{"model": "self-supervised image encoder", "image_size": 32, "crop_scale_min": 0.2, "horizontal_flip": true, "method": "simsiam", "projector_out": 128, "init": "trunc_normal_002", "beta1": 0.9, "eps": 1e-08, "precondition_frequency": 32, "one_sided": false, "grad_clip": 3.0, "adamw_weight_decay_other_params": 0.01}
Rows from block 13, named by matrix and row number. Rows with one number belong to one channel. Each number is 128 + 24 x the weight over its row's rms, rounded and kept within 0 to 255. All counts start at 0. Numbers have three digits each. After the name is the row's rms in percent of the matrix's.
# convs1: grouped (26 groups) 3x3 conv (model.blocks.13.convs.1.weight, 208x8x3x3, standardized in use), inputs within the group 0-7, a 3x3 kernel for each
# convs2: expand pointwise conv (model.blocks.13.convs.2.weight, 208x208x1x1, standardized in use, transposed), outputs 0-103
convs1.93 100:127116182145151124105095104109114109130139131150138120136119079143138143141097125114124129125129130133142137080141114157242177128060091128111132135133139139126147118121117117133124119113124120149126120163134119141109
convs1.94 104:059116115119145141135113148136155134112145135143111113143151180136096121112116138144135142129121145119130110067092062086136127162180214096124108130125134124115146147145144127120108123125129115129122125124126114129143
convs1.95 064:127107114140106118115117134165161159133156157113093115164175152102111108127094105133111127131128119132127123142084112097087094094051097117118116124139143130136117161167149148183151123098128130123138163142118143146143
convs1.98 098:076107093164101159179172178074115076158099159148202137118115120136149130128113121098133116153093138149165127090146132162101141134141110130116129135143121130126137125121131134118131136119125135136126124121129122112099
convs1.99 083:141137131132125160078110101153160150117128149081063089111114118162150126166120136118148162112140119122077120150161110107110151101119158137108112125129168140138161132148107107126122111145135154110087140136102178135151
convs1.101 102:106112078077125148149168217126143157092167123085092170100103115115118123133117116127125090088155132116144174111166120118150113115151152132139103127143127113144119122103112156124138143129127127138132141130124127129135
convs1.102 102:103106107141104094142162149092067103136109115183201123098154131133139117139128153138098134131071117112135142100059102122127158143153131117160133143131119146114130126141133121123154125114149145136151150150147123128119
convs1.104 093:125120129126122138136136140134121133119102121141139143123107132138123128126109132127137144121118126119108128143126111151139117154142136108140093141184126128113116072174061136253127104095084137122124146133115125111123
convs1.105 107:146131122145109098104118094140140160141113130154142146154107140119130130135134094162127134102134125102118141079128127139104148169124092080112076132135160161123126077099087161125185164096148164129132127152111101140133
convs1.106 103:155147137116119166136141110129138142117123141143117133142117134123128143133145148146123141141124131103148124115086152132109144100117141113156105127109142169105092084165108071175116201119068152077127142123144090142151
convs1.107 093:111131152120129136128126126123122110120114101109139127165119146102147110095134120131153135130120118130138141124083095139130165101134084111046132135123161171140141099115160117156145196110193154148126112127119124090118
convs1.108 100:127132117124129104104130128085148116133141124122107096157136145140120120130118111122131110148120124117103119110142130129105127123140131099138116140116117159180164145073162107084132183180222138143129156116108113135092
convs1.110 093:125127116122137129135124128151148158150137145131112117113137124115120123103148158115129125130122139112132127124134135117135158136109130160156073103132129153109189123100055055136094169112217114118128127125119128121139
convs1.111 095:136126137138124129120128124152129137111129111121143142140109127127115121144139099099119142136143129134135123109139108138108140142122133100151076131157159132110155030156057116220155126110113120124157153116123137115121
convs1.112 083:131119117138098084113133116130081130174128115159142119122135130113169136126104145160136122075126136107193107148151112153142110126090115133111125159142118110148128163136188134113144108142096142104138159103091161158096
convs1.114 110:132138118089134138161079091091124074091179154149113061141124145125132139169123142138129144142104146126146162113144187139114169100104111131129132100134150137131110132113130121136141149132153076130127128147113132112102
convs1.116 109:137124136121097126123136140121146173124110145091101085116110139143153130110115119129138108143139127104144144105052089171132172113167137125139188086098118130152154134097100176134114145124140106136152144114147130097110
convs1.118 091:137114112094135106169140112120124124117163149085113155141100147154108120138135149141090171132109119150143155118147193096114091132175060147094122143169154103120090149125113113110129132142134110100147142125126133109134
convs1.119 106:112137115135080143137139155121098147102113144135147130111134122122114152143155101122153142105138137155136117160125175156119067095073096147138163143124125123092092129136129161146113118119105104109127117085149110156199
convs1.123 091:115140134128134102181156155148149139111101110146103113063205121153093068143075150121147146124111135151129118150144111121126115109125122127103117103145135165165135106127113155128150117120125127148137132121101129080121
convs1.125 090:129141128141114128114120127141122170126093151132111141112100176144106204167041065129115122139118124121143122120116122131155111122145129141123137142137124113133144149117128111116147115133151123120142148111168156085076
convs1.126 105:124149136130137109106102140130114120152130127129079134131132109106167112121148089074186108162115140076138133140153159113122131112128113129130148095131130191101136184105190114111118115161113115136114131160140115139130
convs1.129 084:164114125178127155111090085163095114103125120124142082127127130138127133100122127141170218104124116147113120100129150112136112179134101116128106149135123115129138142125118121117125119129127116140197132128089153134101
convs1.130 075:175104130143108120166124178157159142085113165130132105109129149143106110114151145107136148071108131066103122124125096127118165109125121129094140118135123119143131149135124127128135140126138109106113086184183145162124
convs1.134 080:137127099106129168152139123135171128128109086100113140171111100138143122098125159067116158127123149180108103097094177127152128129113115152098127132147145138148129154108083107152132118115111075104153132130143151124154
convs1.135 093:124099123134108102168118135091098112117127120151135165132125146158122145146139116146151155117139156070137083165143178103111127128103096104140142101125126138135106135129119123137131130117167136139183095095116106172066
convs1.137 112:137108129097180109113124148107127130127123100171175153130107143118156102141114143115134134126118132137133130169072124085186065132062134127133109148112130124144121117137126127122128142135137178097120104165116150106134
convs1.138 091:123086114140157141127103112136100165100097148124108110109119151181147119110111110127152145111130134109146142105108099173117169174085168130116152123105154141152173124143132125115125121130110124075103162103117104114176
convs1.139 094:126139089170069168111120122112120148107062125138172098118172119111118155129117169124132121133141117139116144124125091161102166110141161116112125152140115136108164121126114099144134147133117129124131142070139085162149
convs1.142 098:103116164105143134125155093152103155127113118162156100122100147115123143119152108128132118131118109133105130098068156091138161168186083129165119139104134155116104110121121105122122138134155133085163123143117165144078
convs1.144 090:118111131123149147110095147164121102146135141097149071112124091172155128124135083122084094155142163108126083125116131102141140119120107146157169155124146127183128128147150134117124136070152123117137099160124164123132
convs1.145 106:120130128126127136137142136130140139125140147132105122139111129124103118134114130140140126126128118134134128130147136125122116124145129102159064075203085076215069136137126136170144125183107143121137125109131151123132
convs1.146 090:149145129129110115150129127131111127141098117106115125134109167118127149125116158155141132119131142150103126157127154147084118119113115121060055122088191107128156127131100133125187136181099128147170136128109135117126
convs1.147 090:114109128142136133134131128133148142122137125119127132141136147107107129126130157125117120108110118136136133124128133109125116128138125108161088151198165053071055089096103166174185115139136127117123120111118145130138
convs1.148 069:129126136119129143135133165144127129143121117142118134149129142153122115148137108120135133107103113113123125137125145127132156134110109094048066118109113150123187127074112132135188188162127164152157164135122107113118
convs1.149 091:109128131140143117107120139105131130122130130159140148115102114128119135146151151112111108130104124160164152110126114138148130136143124210173083106076051130109130117148120064129101121120149165130121102129110145149113
convs1.150 068:134138140136129115139122146136126124132123124143117116123122126141125127150136111133166135130122137134139130141146138133133138130115132090051060147046075182146188126113103125116126170148160127161154133130158111120134
convs1.151 098:125117115130134111136133145136121125140119113119141135130132138136122142135142109115122117103109121162159145129107115140123113134120102046092070145176095182194207130133106102164129137120135159124129125133118126120102
convs1.154 099:141089136120140120107089119101160105166136142155124142094106086182109118092094123155122113135106153134113133110111131139151112187136095133122142153115125090119133137152144134152102162133176166085162136107113099146133
convs1.156 100:132191142116122119148188115082092141115126130134100139082154140140147129132168190111121110130145105098100101089117153125121128144167162102109116126127127119084135116130141126132145110108127151154117109111127127187141
convs1.158 102:089163118138100096165121131139127157145112127145102156145086156174081102177066177118122148123142109120127118145136129168097115120100146142113130115142129116129112143113123152140121150128119111155120113088140159173159
convs1.160 117:140141154144126119122123125128147123121131113121128128089128107126176098086194106124135147116133124142142146124140116126115138111124148135116132139128156123108137069159122108224072090151073132125147118126134132142145
convs1.161 100:105141116130131103163162145124141153115131126142140125186098093138127096084101166133084113132145121131120141131120124144131153125132123153127117128116145135117133131084111125095114065157234120136138125136115140126123
convs1.163 099:174106182116137125121148120143102135109135124130119105070150122141105095152145234106125142093151136117142111129125120157152123150130093110119128139122134131145130114140109158136108078102164140103142138135128133112108
convs1.164 104:147146129142129126122137129159143153127131116121127099096104090108137116128159172137132139110110132142133139137122137151139130164136092143107145111132134130115095059122083110122112095199223150145137137125126136119116
convs1.165 101:130122118105113119163160162102093119132154131151150148113180233094135094096105099082133113169132145119110125145112124134137136125136131126115150121142111138128119143145121140106117078080100125134124137140126139114123
convs1.166 103:125131115102110116134140136145126136127131124133131128129081087095119152076156217110145149114120125139125142130130124130132124130130093142125140120120106113130137106092108096125170126134241137130133140128124125131117
convs1.168 085:148123133131130103129149141132114138136135099105136131150113114116153152147136158118122126128139149121130130153067057075092148137216143127144120149123126129159114170130129129100137116103131119113057114116137135146134
convs1.170 080:121117126134145103154132124115126124148128115138153147151154140126147127139123127114124167116126125130121115124093147092115137175137125151126127131124129127128119131113132156144114111108132019072096089120186132182169
convs1.171 095:147140123136148107136128127126112132114119123133136141132149110144124122116130140136131130130132111123124130125101093077080203091115184145128137125125134134116106152142105147137129131150129102117059094106165072145197
convs1.172 059:163137110128141134107113118162162155153126107115113114156159185171142111130113110141148157130146144147140159145070109112101102119113134146123159162124119139158144128141152136125111159127128094097104070080090128102153
convs1.174 098:138123107128128121137141131137142144129142140128136132148141133134136114137136124127129134119115123130128124082083113118077163162112180139127123131137141131135133139133129134135136107113108029082084091115150132162211
convs1.175 070:128134148153126129143147156131124132155149120132116101117107124131115142133122138148134153139147139137109120123110128098127092141106148160119136136146136137149140144143151154169140139136080089062098053076132059122170
convs1.176 075:118125145117141120137171128089150132128142106129236158112117107135139144126133069109136140111130150135134093134145096129146120157133121139132170141131109085081088139107136162116117124142142172130116137114131108123111
convs1.177 069:130116109132135124153156142059065113031094178049129210141131128136128137135135138133125133136133136129118128125122141118117147135131142118141138127133142131123130148136140151126116133119127113136124123124119127131132
convs1.178 084:131116092136097105099152161219119143206098101132093047126098156125124142131114134133119132102124121120125146099136140112137128109111161157154143110113151130126143131113111119140127128137119138130141120105137144144129
convs1.179 088:105111143130130114160150165247169068149098094096111069107160129123125155107130128130147113122116145151114127146128104156117132114128125131128130129133127126103129144117120110110134144143112135104139133123125134153138
convs1.180 103:120121130125125131122106123028079119040187136223186136127128150137120132135121121136128135147126133110123136133114128130119128129133152121126137117115137131123107144143127126126120136138134133123133127126125123114128
convs1.181 088:118125143143144124129108132173045089157109083177157223120137137147124104112115102129130157151099130128124122130115124119145128131135131127097103180082121148116116130136123117140131133132124115138124152138126154119123
convs1.183 109:121132145134128116138122099167120134145102126115234107133112145089150114142138096145134062150127145132170142104139139114117123147073147112106133101119166145145145110131102124105126142121119121153127104105122137163137
convs1.184 111:118106147108104121118110104160168044132160066117145114117125124121126133118123134120128138118142144156133109148120126126123121135129140134140126135142158129129148119105215155087124202100109112123128140112138128150138
convs1.185 100:135120137105173076096132140129125151114178128120152107110098151115125112131118125106164153116132103121141091096152150128130091131132098118127118121132121114093139136131105164049186086110147117131137137114133168152107
convs1.187 094:146120140157101135137111101150123175139131152128105173140133123126122129132118078104141146109134138133130134123104134089117123116149193116121124126155142118131142087157154110124043120076181096166123136140132123138133
convs1.188 104:149122130112126126137130138081110177173086155183132170130137109129141145124121112133086133143121088138132105102116155119167105133120106136121124129136129159116128115100114087151137062150195115124131106117129148164136
convs1.191 112:093170102116117127090171135139121144178109065133119133105121112118119108095139166110147147148120135138125100138149145162155104098099077118117115119148106103141106151160177158087166134100137138120126129140120137156126
convs1.192 137:118133121120123146098152121137099153143095149155080170103134124140133109114138127163075151144106146165064161142115124143095144133107146113161122115116125126146115156092139150086152184079160123129120124137126105137120
convs1.193 152:142145131144115146141133132111152107111150092131133105130123134139120147133131137086179106088167088100164089128148120129148090145120124129131137122112149129127150094174114100184088103160048139120142118119135135132151
convs1.194 130:122142136117133144096150112158090127136109167137109134124136135132138111125126114156044147136099186147102147152115120125115146139119126150151133134140129109143087185059132173108163125083122121145132125126110137128119
convs1.195 126:135112122136117124145130147110150110089148097119179094141140140136126150131124136110176107069155101113201100128150120112144106127146097128127125132112139144130136098167122067168097111178094131118137136124122136123144
convs1.196 132:134118151108160132110125099084137109125115154143144181121106167126116115144124098114129087156105161138129160095144102140128147167099148158097169101157111134144080121089120153165136144171118113156111146137132088115124
convs1.198 112:118133086152154121135140127131149137089101086148124129144109116126129129129123136178157153050068066149141106131112120110118126140146143145123103144138142129119131151174184084101110155131121132140141139127134115120145
convs1.199 130:138118161111105133142123133092166097104171084106161107130115146136110136140121131095177103086180095110176114101157119105158109123143113134116146134120135145128130096178102096176093101149116143118135137127134140124137
convs1.201 113:161115170138100122096120104150139151151110132156098116130159128132132112120153143074140101127183119101127143075103089134144126119164163115101147109103147135153143071112087137159119131140181135141132127121138151115106
convs2.93 119:127127153139164100109122156137130109195135139143121093134102120136182110111126089108120163117142129111127113109147179159132141138145163137116110146130165084143155160124188132134076129122144055117145124088132086089135143136092141119111108129121142137119097155134114145121159108154143136097123131113138102120128120
convs2.94 100:119145144142151147121131141115167115135117112109131155179128152133106125111135143107137114146135141127130116122148096139058162176144108161132079080095132116137155124097144139184128169154091153149138085109118125130136119123111154088085108171064117127143138115129147162123103109159101123169132129139128171108141133
convs2.95 094:152119161158126128129143107133136116130103117090134105149117126124128109145162164136137122180108132169127159124142131115115147121135118114115141137199144123155145112158149136133147176158140131115121147143081119155123123117107178112132078073112136076123089104122154118142116123116131112125114134162129108148160124
convs2.98 110:115122155096151161110107130135131130103120124196129164087116115141159159097157128132137121150146225118131132142123156113109126135125132133146108151166179171114143117125163151168131140137135130131128153098115116130121156109154160113112118095144129083096122138136135125109113142129090089120145129097100123126114121
convs2.99 093:130109134046159174100138152142129145197133138105167114124110106117150157143120150138126134135128104125133146063144099137167115147132123125130176123128137101130106142116129120138157154075148152133156176123128149118134101105125116130174140103131150142108136122133106136100150142168104122133153131141108147151125144
convs2.101 107:103146159115115108147078112134156091160089106138154148158103155141142145169105119098129117103151171125131134173097094161144073165166136138088128154113140119151105114108115115128120101150126153176144130126145087153105157116154126139104167129125136144129145145152097109127145110121135154131150137117137136113133118
convs2.102 103:136144145145126159144141112085164186088128139108104153158115153104132176076117143122122135121109143144107097102159155114130115153141127111104081129135102102107090155199120160157140151109120109137111120141191146148135148122143146121124128107145123155079176143137122090113109157125161095176139115112137122131092135
convs2.104 120:116141097133121090134124148135138122138152151124134122080068137134210093186129078133104113143144050113129135105139134131115125164114143129124106104118126121121116142095106115121101120085160122122128134156174101135149118135065119134133143164099137161127133097118137136148127096142123125123091093111171146140136156
convs2.105 103:136103140127095167107122130164113128131136127132163159078126158114135161178134122153158131161157148163126127125127161087116116094139124143148113119121114187151169101132145141119108140165118161125094141125134125144133154128136162145128151148143098144133126122126136142088126119117130134126098109123166105137133102
convs2.106 090:167097119106103118109191136103092131104154126157120102173098138140136146091140145166121128150131106129115154102154141098126159130121106110172160127125144132157128140082146111117148146122144141125135157123149130085116167115120135129105126072157086068122128188147155131129135168108116103092121131138073122142098130
convs2.107 108:130125110089125124108171132124139179069194150128157140122148113133091139120091101136144133135130177116141124132107133110143157110109140128104164154113138150105157160164136127105120151136103128129114121106130156115154117136122154172113110175161146146103140121126096150126132133160162135145111125103161137141129134
convs2.108 114:119132138120146122129123147125119137088128142101116140136185139130078093116106114134154159176146196125123130126092088119133098155143089110153156113133119154137097114131115107092137116107133106096114057139154157143146132136133082135135103134103131126107137101139106129133107152151126127177124136095148150170137150
convs2.110 122:122126115146112124102160094101177137122139153121097100142110132144108116120109114131132116179174150125105186148078113109187119166121133113170151112097101116154162112104117144121129118103134119120164096150142156133136138160115137162157148139113148164089114118145132173121104110085148134113114122121135107156100155
convs2.111 102:110125110115115105109073154144106187120109095116157089137091130128166120198152106119136148108148111166123158072150139113116099127116108120149152153131169157161159128121100159109147141160123157137122124142134144152108131142074193151152157149172115120125141173133110111145110121100125124116127114129169127145103124
convs2.112 085:134120132111148143178151113109152102162110123126069137076127069127126104150129114141129145158132096071136155102137136127139139134167096158103129161112150115139152124069140136111068099151110075120130090119155130112129148111101079098165070119122133114147115145092137137119094145173143150143123144155103116135166117
convs2.114 089:116150121146054113107094135126160169146084136140114111147128085123138138143101142124094176122087134112132143136144105167188134135127129144101161128117098111098145151158180144131108117143121118121175106127111106141113129120112127124108131088132070110128135106133155104123164123124164129105106153114094121146129120
convs2.116 104:141084111153135128163110138109111120099110117114170125092115169144143106131174091113156137162136149162110162105159127149124119138112134092149147091134108170139156128088171069130110070141138165118117117181115130080121119120167140123092107116145102159124178107135142093094133170088125169112100111155148136105138130
convs2.118 081:107130134125108111146172138093110113164138128096127137118153135093104129138120129138111160123086105127115135107156109169166119094147126099155124121188124153133126139170119135123096080161070112134087116126086153105102142104101156154155124138121112148143138133124160097132091095165130142149137142178136130131147178
convs2.119 102:149138110147132143090093103118126103176091135167110125144138114123101136116121081130149161119108114114075139088125151154102135141160101121106095128150143112131139123148146119141096153132113105136060109133077134146136106115127135150102096125130134150128144116084148117167134137168112123133158136150125116109122115
convs2.123 071:117118127154089115140135174125109111156147108127146113119106129171125127157141114126156123132118127151129139154200162119132167153102092117085143136105072109060131115062126141101097128150084079129101099148077132181107112123129124134121155086099113130109134167123158126155137138112136117138094119115133124126125134
convs2.125 094:121149122135139136144159081153128104177128125135120133139154140092160115125161123147139146145128143132136209147145139124197141116133078155122133130147114131168145182141139142151108147143173117119102117094133203115133131169139102142095133152165095124123130156138125188117105148155151109107104111125135150155136141
convs2.126 084:141099126115129109104157107134111133134142111143148106092135119138147102140136122115137120142168125107097128134136167120122149109151080118135084127114138150158113123167116132095103103126184205126148098119161137106127081161124116156156127092155152130109134152127144118149125165128095158142141115146116130123175068
convs2.129 096:141131096073130114138155124082107146151108176109119129107150151123114146136113124157120145126135170130062128129155140137154132074134154204106156123160159181157098128159145135119086152141113105115121116142172165137109138102101172140130149138151103116159122152132144143168124137155153132113103138126146095085135097
convs2.130 086:106066164124142141107173107109132102145082137126094147149122137096133142120171150118133104127149169148133137143123110138100099127116177134166137159101141178124130137068149135098164128116104085132130157109168156133129154122120091130154081125134135094115138131132110110117114134118142098119122143137094157151139115
convs2.134 072:122110113150119127121133114099096097155130149097156149151136172129152175138176108127105126094165133136131097120148114146076168125138150112096157104143147159159104086099111136143147118130093085106159129108103144137131126121153069114123134137130146121147189138141130150150163128122089126083102147138077107129124099
convs2.135 089:137130144083166155125172200122113125061159147152161146092130147107106076099158112143130124144115097137135129135122192122192111110115124137129141109101112126140097122125123113108106088129160187138128109136088133126143108158147119149118089133151106150144100125114127120115131130125098129121105130133143156120134094
convs2.137 109:108117126153099090148147131157139157132162161112155158099145113183087158128142095078128132072137161118110118178130112128136118145131103108137105123130116089099125135124108117149106117076082103131117103140128109111124126172122157112118121081138140094103096150178137162117110138159144110151108112126129127148144111
convs2.138 080:138102132101129143145118103096172142170097126144152153161107170119110138120155088148133148139130146147166128119129203120171157107158104115138123156150121119091159111120164129086128114158092161125065145158095125104115156143185143118125107127101133146137112112125128144087143133096104152105164155101128106121153105
convs2.139 098:115155118135087112107143134097137141137136094129102147126117102129138048088133148129114125062079164132155136159121086120132138124136163124123186168081095145163110101089104109114101145164136129123142130134104137137110140179089089170114165109122139118143122126137145150135150128129120147093114128130121132121169143
convs2.142 094:166114103134132147158086146099120165097130087142122154107130108152149109126125131164110079110152141103137110173129106140108124068146097126105149144159060157163164099148096129097126127112150128121109126113114178106122174161139122138094146151149130099197166124120128107171114135115107109134105153140121108106121125
convs2.144 117:145108142146151116148149109136128118170117119113154099109137128153136116120133095114164106095145149158142135140102117136126093140138119131144150119160126118177179145106128152161165136106113093118150127124142147102129130145145096110115107090107113119103117148159089143115097131162133127097099115128114131140117119
convs2.145 101:114140098128147097164093160103105118090109097146119167150133158168147084162145119122105133135146136157113123157149129146139162154098120140138096123121105089110131136138169120103089080118111100157073141130102121135158098109145160120170182119124121134126128120127121090086150147144126144131133071120141106125116104
convs2.146 095:129093142122141163150173139147136153123134154175138202169125091114117141106114123133149139115129136132128143126122135150154094172098135159093135143122100132151107106133122142135118120115190126133132128112100152132137108130146091146094139139143117153122131123127141142122130123095168123139153138125110173149103140
convs2.147 120:081117171109149097108145177115146079175089154137125072076108142146158148118146083099099138113136099108118122085149102151164128105129118088126134109125135136136144113140160101124126135125117138172138123109111111101148131117114192160140124103121097142110111128148108119126124105162123117119116123143133102094142136
convs2.148 109:120130125135137126146144063174164195169114136124101109132149164093121106102100125122134141140160156133124146146141076099102091158110111089115145129107118171113132146149098159124162113143089169139100124136068141127119114136120142117091122108097089183148129127138136086121121151098134128134135148128127102124111153
convs2.149 098:130114121137123168137098094141103115159104123074092120173091169147095150142127148144163110126105182123141139164138120117140120075131155137151081144135111116115184161160123117148130132154174134125119140122133110162110125110104138146139166125086161168143117144112137160185130108135130113120134147131140152133118112
convs2.150 104:147133156127115097085140115130132157111134160096125083183122131076098143108094126156132147141150159119084145128111092136149144148098135095119155116101096149133114145087122146121113127087152149128119154111103130172101143117140091134141103115189121160090127153160135141145142161122146067136125181143150117123143122
convs2.151 120:131114138138121150172144174119101118112115102129129139092134142126100152092108170152134168098115157136112112125114122125120165096118138155124100106137164145142135129129139093132163108131107120076133131165149152122147138096138162096103111144110126139096140147114097139112130113148119141151138126116097142115166142
convs2.154 086:115137117087122135156154121142131122137104135075162111135133109123107138131138147127111108135092114135110152132132165111134157122171116129103131163129107107137114069065119152101098114144091115153141117115117139125123105153144097127129127168123098144142120171090151130139129121093102137101070125155130133137146133
convs2.156 125:124124111144130151115138106144130090110131125102114121130128147123088156139131174130129093118169187140123136146086112112088098121156114153148123160170122124129131106103110146134121126089128121115138154166087110152131130131113141148159127101120139140128116133135073144096110127117126152146109127126136135125126103
convs2.158 085:163151089102123106154123092139126099164172150133191137154132102123143137145120107143113130094123101161151193114127138152154107157113115128104148129168163124143106130169105140153114102122159152126153132120133091158101117146102094159168130130104110155158159145121131129100107097194156106098161121183132127121139099
convs2.160 101:114138143079175150123101127091116148134137113128188142120131136117119121136125110130109146082132125120083115116112115116155134146116152127138121102143132097127142156166087138160119136084130149106126131129120125088133167122090118185207101117132130117100127128125127163192108088150089144118138156130136149167107102
convs2.161 091:110121109188129129124129141113100091090101161122160093123140121138177172114133128115140122133128102159103100131151125133111076093133141105137115133129134139177113111115127108094156124117101156162125158140113117135118117114099140150108125092132126168143111162110135129142124150097149114148158147144130185121151133
convs2.163 096:132141157112128197105123080117143187160120109189176160101162140112104134122160149099107123135108067101169118132128112097153183154168123116147126077144168142105074150123137120184137149127124162110192143152098098138123107150109135163114159147107097132142123123102142062118124112106119177123131121131134087106106138
convs2.164 114:137118131078108122122158148154135145115099120116161134124132147117178137088105110100127104120179120121097105131127137157118125123145087109133087099141146149142143117147106166150134138138103147164096143136135085117086155184160111087110133091094109138160109146145121116111140105143085144142142114125124135090140115
convs2.165 106:124115165125113112133126128136146121147119114113167127121072156080119104150163116130116147122129106145141187133137137149121132112137148139125160114090151134123160110071154117139114154167104133135098128114143117105142124118116115101094133144096117190139148125162153098073119110126130095137152101141133150124099161
convs2.166 113:132153141083140111111115125159147148107114137117118093138139130167159134113097142092132065135167138135117111126169103121112117136137121127113090098143127139100083114119122098166133096121176105144160153124102091164074131148104096097124126093140099157132122146143111113116151153044117173096095138132133112113163114
convs2.168 085:145097153092122136099174134137126110096151125149123129138117060093093148133088166101111143163164127122173133130132123136136098146129129136101131134052179127138133183086130125132106134164103145120128140123146113099134137085120139138131081134105130122159120161085153128143133126136113145147116132157103130125124116
convs2.170 086:154125138130134110126167126123139164160119127168128130144152106121114174146130127134107135108119163138147148116081156140106150101144140128134166159088151139145116150090143138117149080118115127122100157102137110134146155120117067132123149130184125156071125112115140100098140163142146148046154122161168134149156122
convs2.171 087:143120149184153153091156122135137109124119116133133169114122073083093168086083111139154138154129111119117125107122133136149147152186160057133108149104154132103128157141116140133049100144108128124162161107105149129130136106148096103128103153105086118117103121106144143123117099164118124141118142143111133127108106
convs2.172 073:116147104084140110122140120130182123174103166118093141105109101117104132134130139127127125106109155158147155165145154135100126102130114111149115125101114154124096163180142131130191061141128094135074086118186103119124123121126139131177187138137117116126096121127145128134166115137130124126112125138131137126143120
convs2.174 098:159133132144146117135149120135128176143131137125138140109153114118087151082104121126137141106135126136137089143115117111126115158086141080105138136092134127144117106135132154138142139109141131131142154123158129149162112136118151126081117162138109148101174138124113118068113157091137132135143124128172150147125129
convs2.175 078:122126098143158145097116141131163151126128147126133099116133113113132149146104123099136150146095130113160161143141199134148097086134149121105133120174129120107126135137132141123159115180105131136124093122148114128125129138104118152142116073118105136156169127119148100181150142122121111185160135147113133119140114
convs2.176 083:126123137162097150145146126123119108126137119105133120118131158162108156083152155135132139082079138145155098142140102132098097137133115135103122149148070101073157146129119121132118107107138077119158116144121130136137142161129113108118134152137104162137121119117133156096076148162096130173130124157112158128175104
convs2.177 092:135160175096133106119110095101101124130091133151135150094135112136097153136095131164128129108141104102132106107122121115145120121164110103111120150145127124116094150169121145103170146114121132144124131129143120115120124107089104071112137135121092154125140144113146165134127110114123148109147133169150122144108151
convs2.178 082:133084158119089154115153173071113108120123135141117142158092159147129098125093162144143133162084129129136132132085142104177153096131136182121133157146109141049091116123115113118114132119149135136142158106137164131144132099150175123122114132109142155131092111130120090122109120122119110127065147123114152154109091
convs2.179 086:128110150089144133130103136173141111096106114095147132131117131104114132106061194106128138105098172138169087126098129127149127093130184129176136135103080148082130129111087127120069089126150111118099129127076096127135142118147083156113142156197111127141107132094135133151135134120142140115133143149103149146111128
convs2.180 089:131151134130150177150125195153099168089155143181139130155146116130073052113116105111130132133086126143094132149127128155151097158112147117155117110121107124129153113127120105143111183148144121091109077145137111099154145111128147149169123164132108109131130148090138120138136140152140156124112118165114080127117122
convs2.181 085:129111098083133117135190108135202152104135188138116118090137086118089170116120144111131151108122152161104206170133136150114079135154099141106124146127139137108118129128131140137137143107149110122113143135121125110144148160123112130101123148136119134115114174127120174118147111152183144128150128147143102113138081
convs2.183 103:123120144117117154134129117104123140162169110107125113117126142136070120138126139123135125101172143120122139136129129101117087146113118145107119172142128094110114105113145146139138122118103126122149151127129112121117123160089106156148086132117109125154149099123123118119160151147132119112148111167130123128143100
convs2.184 099:130141141117137165123094149149140111101103135087083136146168145140143128125126142120128156170154117142151095105122152144131131128106113160091143141134114116191128125149089181122067131148161107136073112116129108149115110111136158134113155144129143106154149089105153089136105136112135192151097122119128135123139131
convs2.185 087:138140147121129128145103122114116070099094136131078132139162152113154131125131141155118122107103113151129107135096121124147149115145148112148141154142132130076104172074098141135166123140133113074069122126106094152111167142087119123129139146168104151141128107141120168115137134092131151163134145147092171146135133
convs2.187 082:136145113132099124136138110113132101124150134169180150169119077133107131116122163123134110139169121058124153137120148093105145116154135124133123141127155139131154116144100164100119118140177150101157102144136143129114117150130128144118120122093136119119172109112154132113143123089132137164117123133176136119122120
convs2.188 092:124128153098097134101110111088102105110094124121127100154141135146127130135105132158125091114132155127100029145160074134099151070114148106147164145158151147126113122099130138134105149126122152088133098125166126129107162136107142077130117151141091153104124168130137171118110160108138092098087161172129114109105137
convs2.191 124:127129101114099098143102213114105136128120098142118145133166136169125137105175122137130145135089117141133122148096143125132120134115167141105137105132145122166138141117115110120163144125103104108139128126151170136131105122124144111153103137120163091150093116157139117126118096098151104103150131099140122154082106
convs2.192 113:134168134140128115156096117139126158118155165129153165098137148117090121079195086131110142114124153108123151137094115134130123147120146130130143112131120134135184153139114091110135133090154075179113125124144100093157100129128120134141117138152120083113101153125126149128168146124135139124166120093146127119116119
convs2.193 120:116148124133163134102149099114117118102189126123160159065131150169154072201069115129115154121106141125120120134112133128107165123103144086140094124145139172110120109154140116131153141109145130152100046123104143077179114099108175089125129139118135092134131110128115101129152103156109103127129084125127120117109149
convs2.194 113:138125092152163126098130106100159130140127106117095146138140143144140109109159116117131142115170207102122193124116099107127140143083121112118111142137133107108141182117130114180113122103083091103136120133162117090173133134131138106114083107133134142131116104104088133143167138109108148115114096107137125166163121
convs2.195 119:137158098131148137151072080121114172091171124120104156106140130135078124133090090118123092131115120141131123127131075126116103157154110098151131073105121111127102136136116101120164113104127136180120050109110124095205122131142179114111136121111118110135147124139129125145121110116141136159136107134155150116130144
convs2.196 136:122122172127115110134116157106103112117154141113114149107135132171166108125120134118129069136106139120106128141133114129118141104138110102123163124125108137148129128128142127141144149122132134140140139172159148152060135083144195128160105112152143136136119113164104131094149106127145145142092136109172120112130141
convs2.198 126:145125129143153126111126106144132127193125140147104086137068112101093124064143142136121174117092078119145109105143153144149186123156140139102106121125133107123099149127159093173153133113141148124145166089081100134175120112145124103132149141136117123156129127097109120095134134156121137135117102122100151098097135
convs2.199 126:133112094170132079120120110112148137111128132141111131123161131138094111151097065116114121168157102110095102153082113097129054137126112077089071104112143121126143095156083127106117141093146073148121126135123132103179165143146055134101129101141103133129144125138129123146093104145129152120141102148113159109140116
convs2.201 115:102135062155143109153116110113146145149166092104113104130156132122132156134144090125149075122155101146159162131127100126138079109127110140135110108187128107162141126138112129141172158139149076140156133145118113114135157129126129154144100161120125154142153157125120137103104118121128159129108094144102137114120165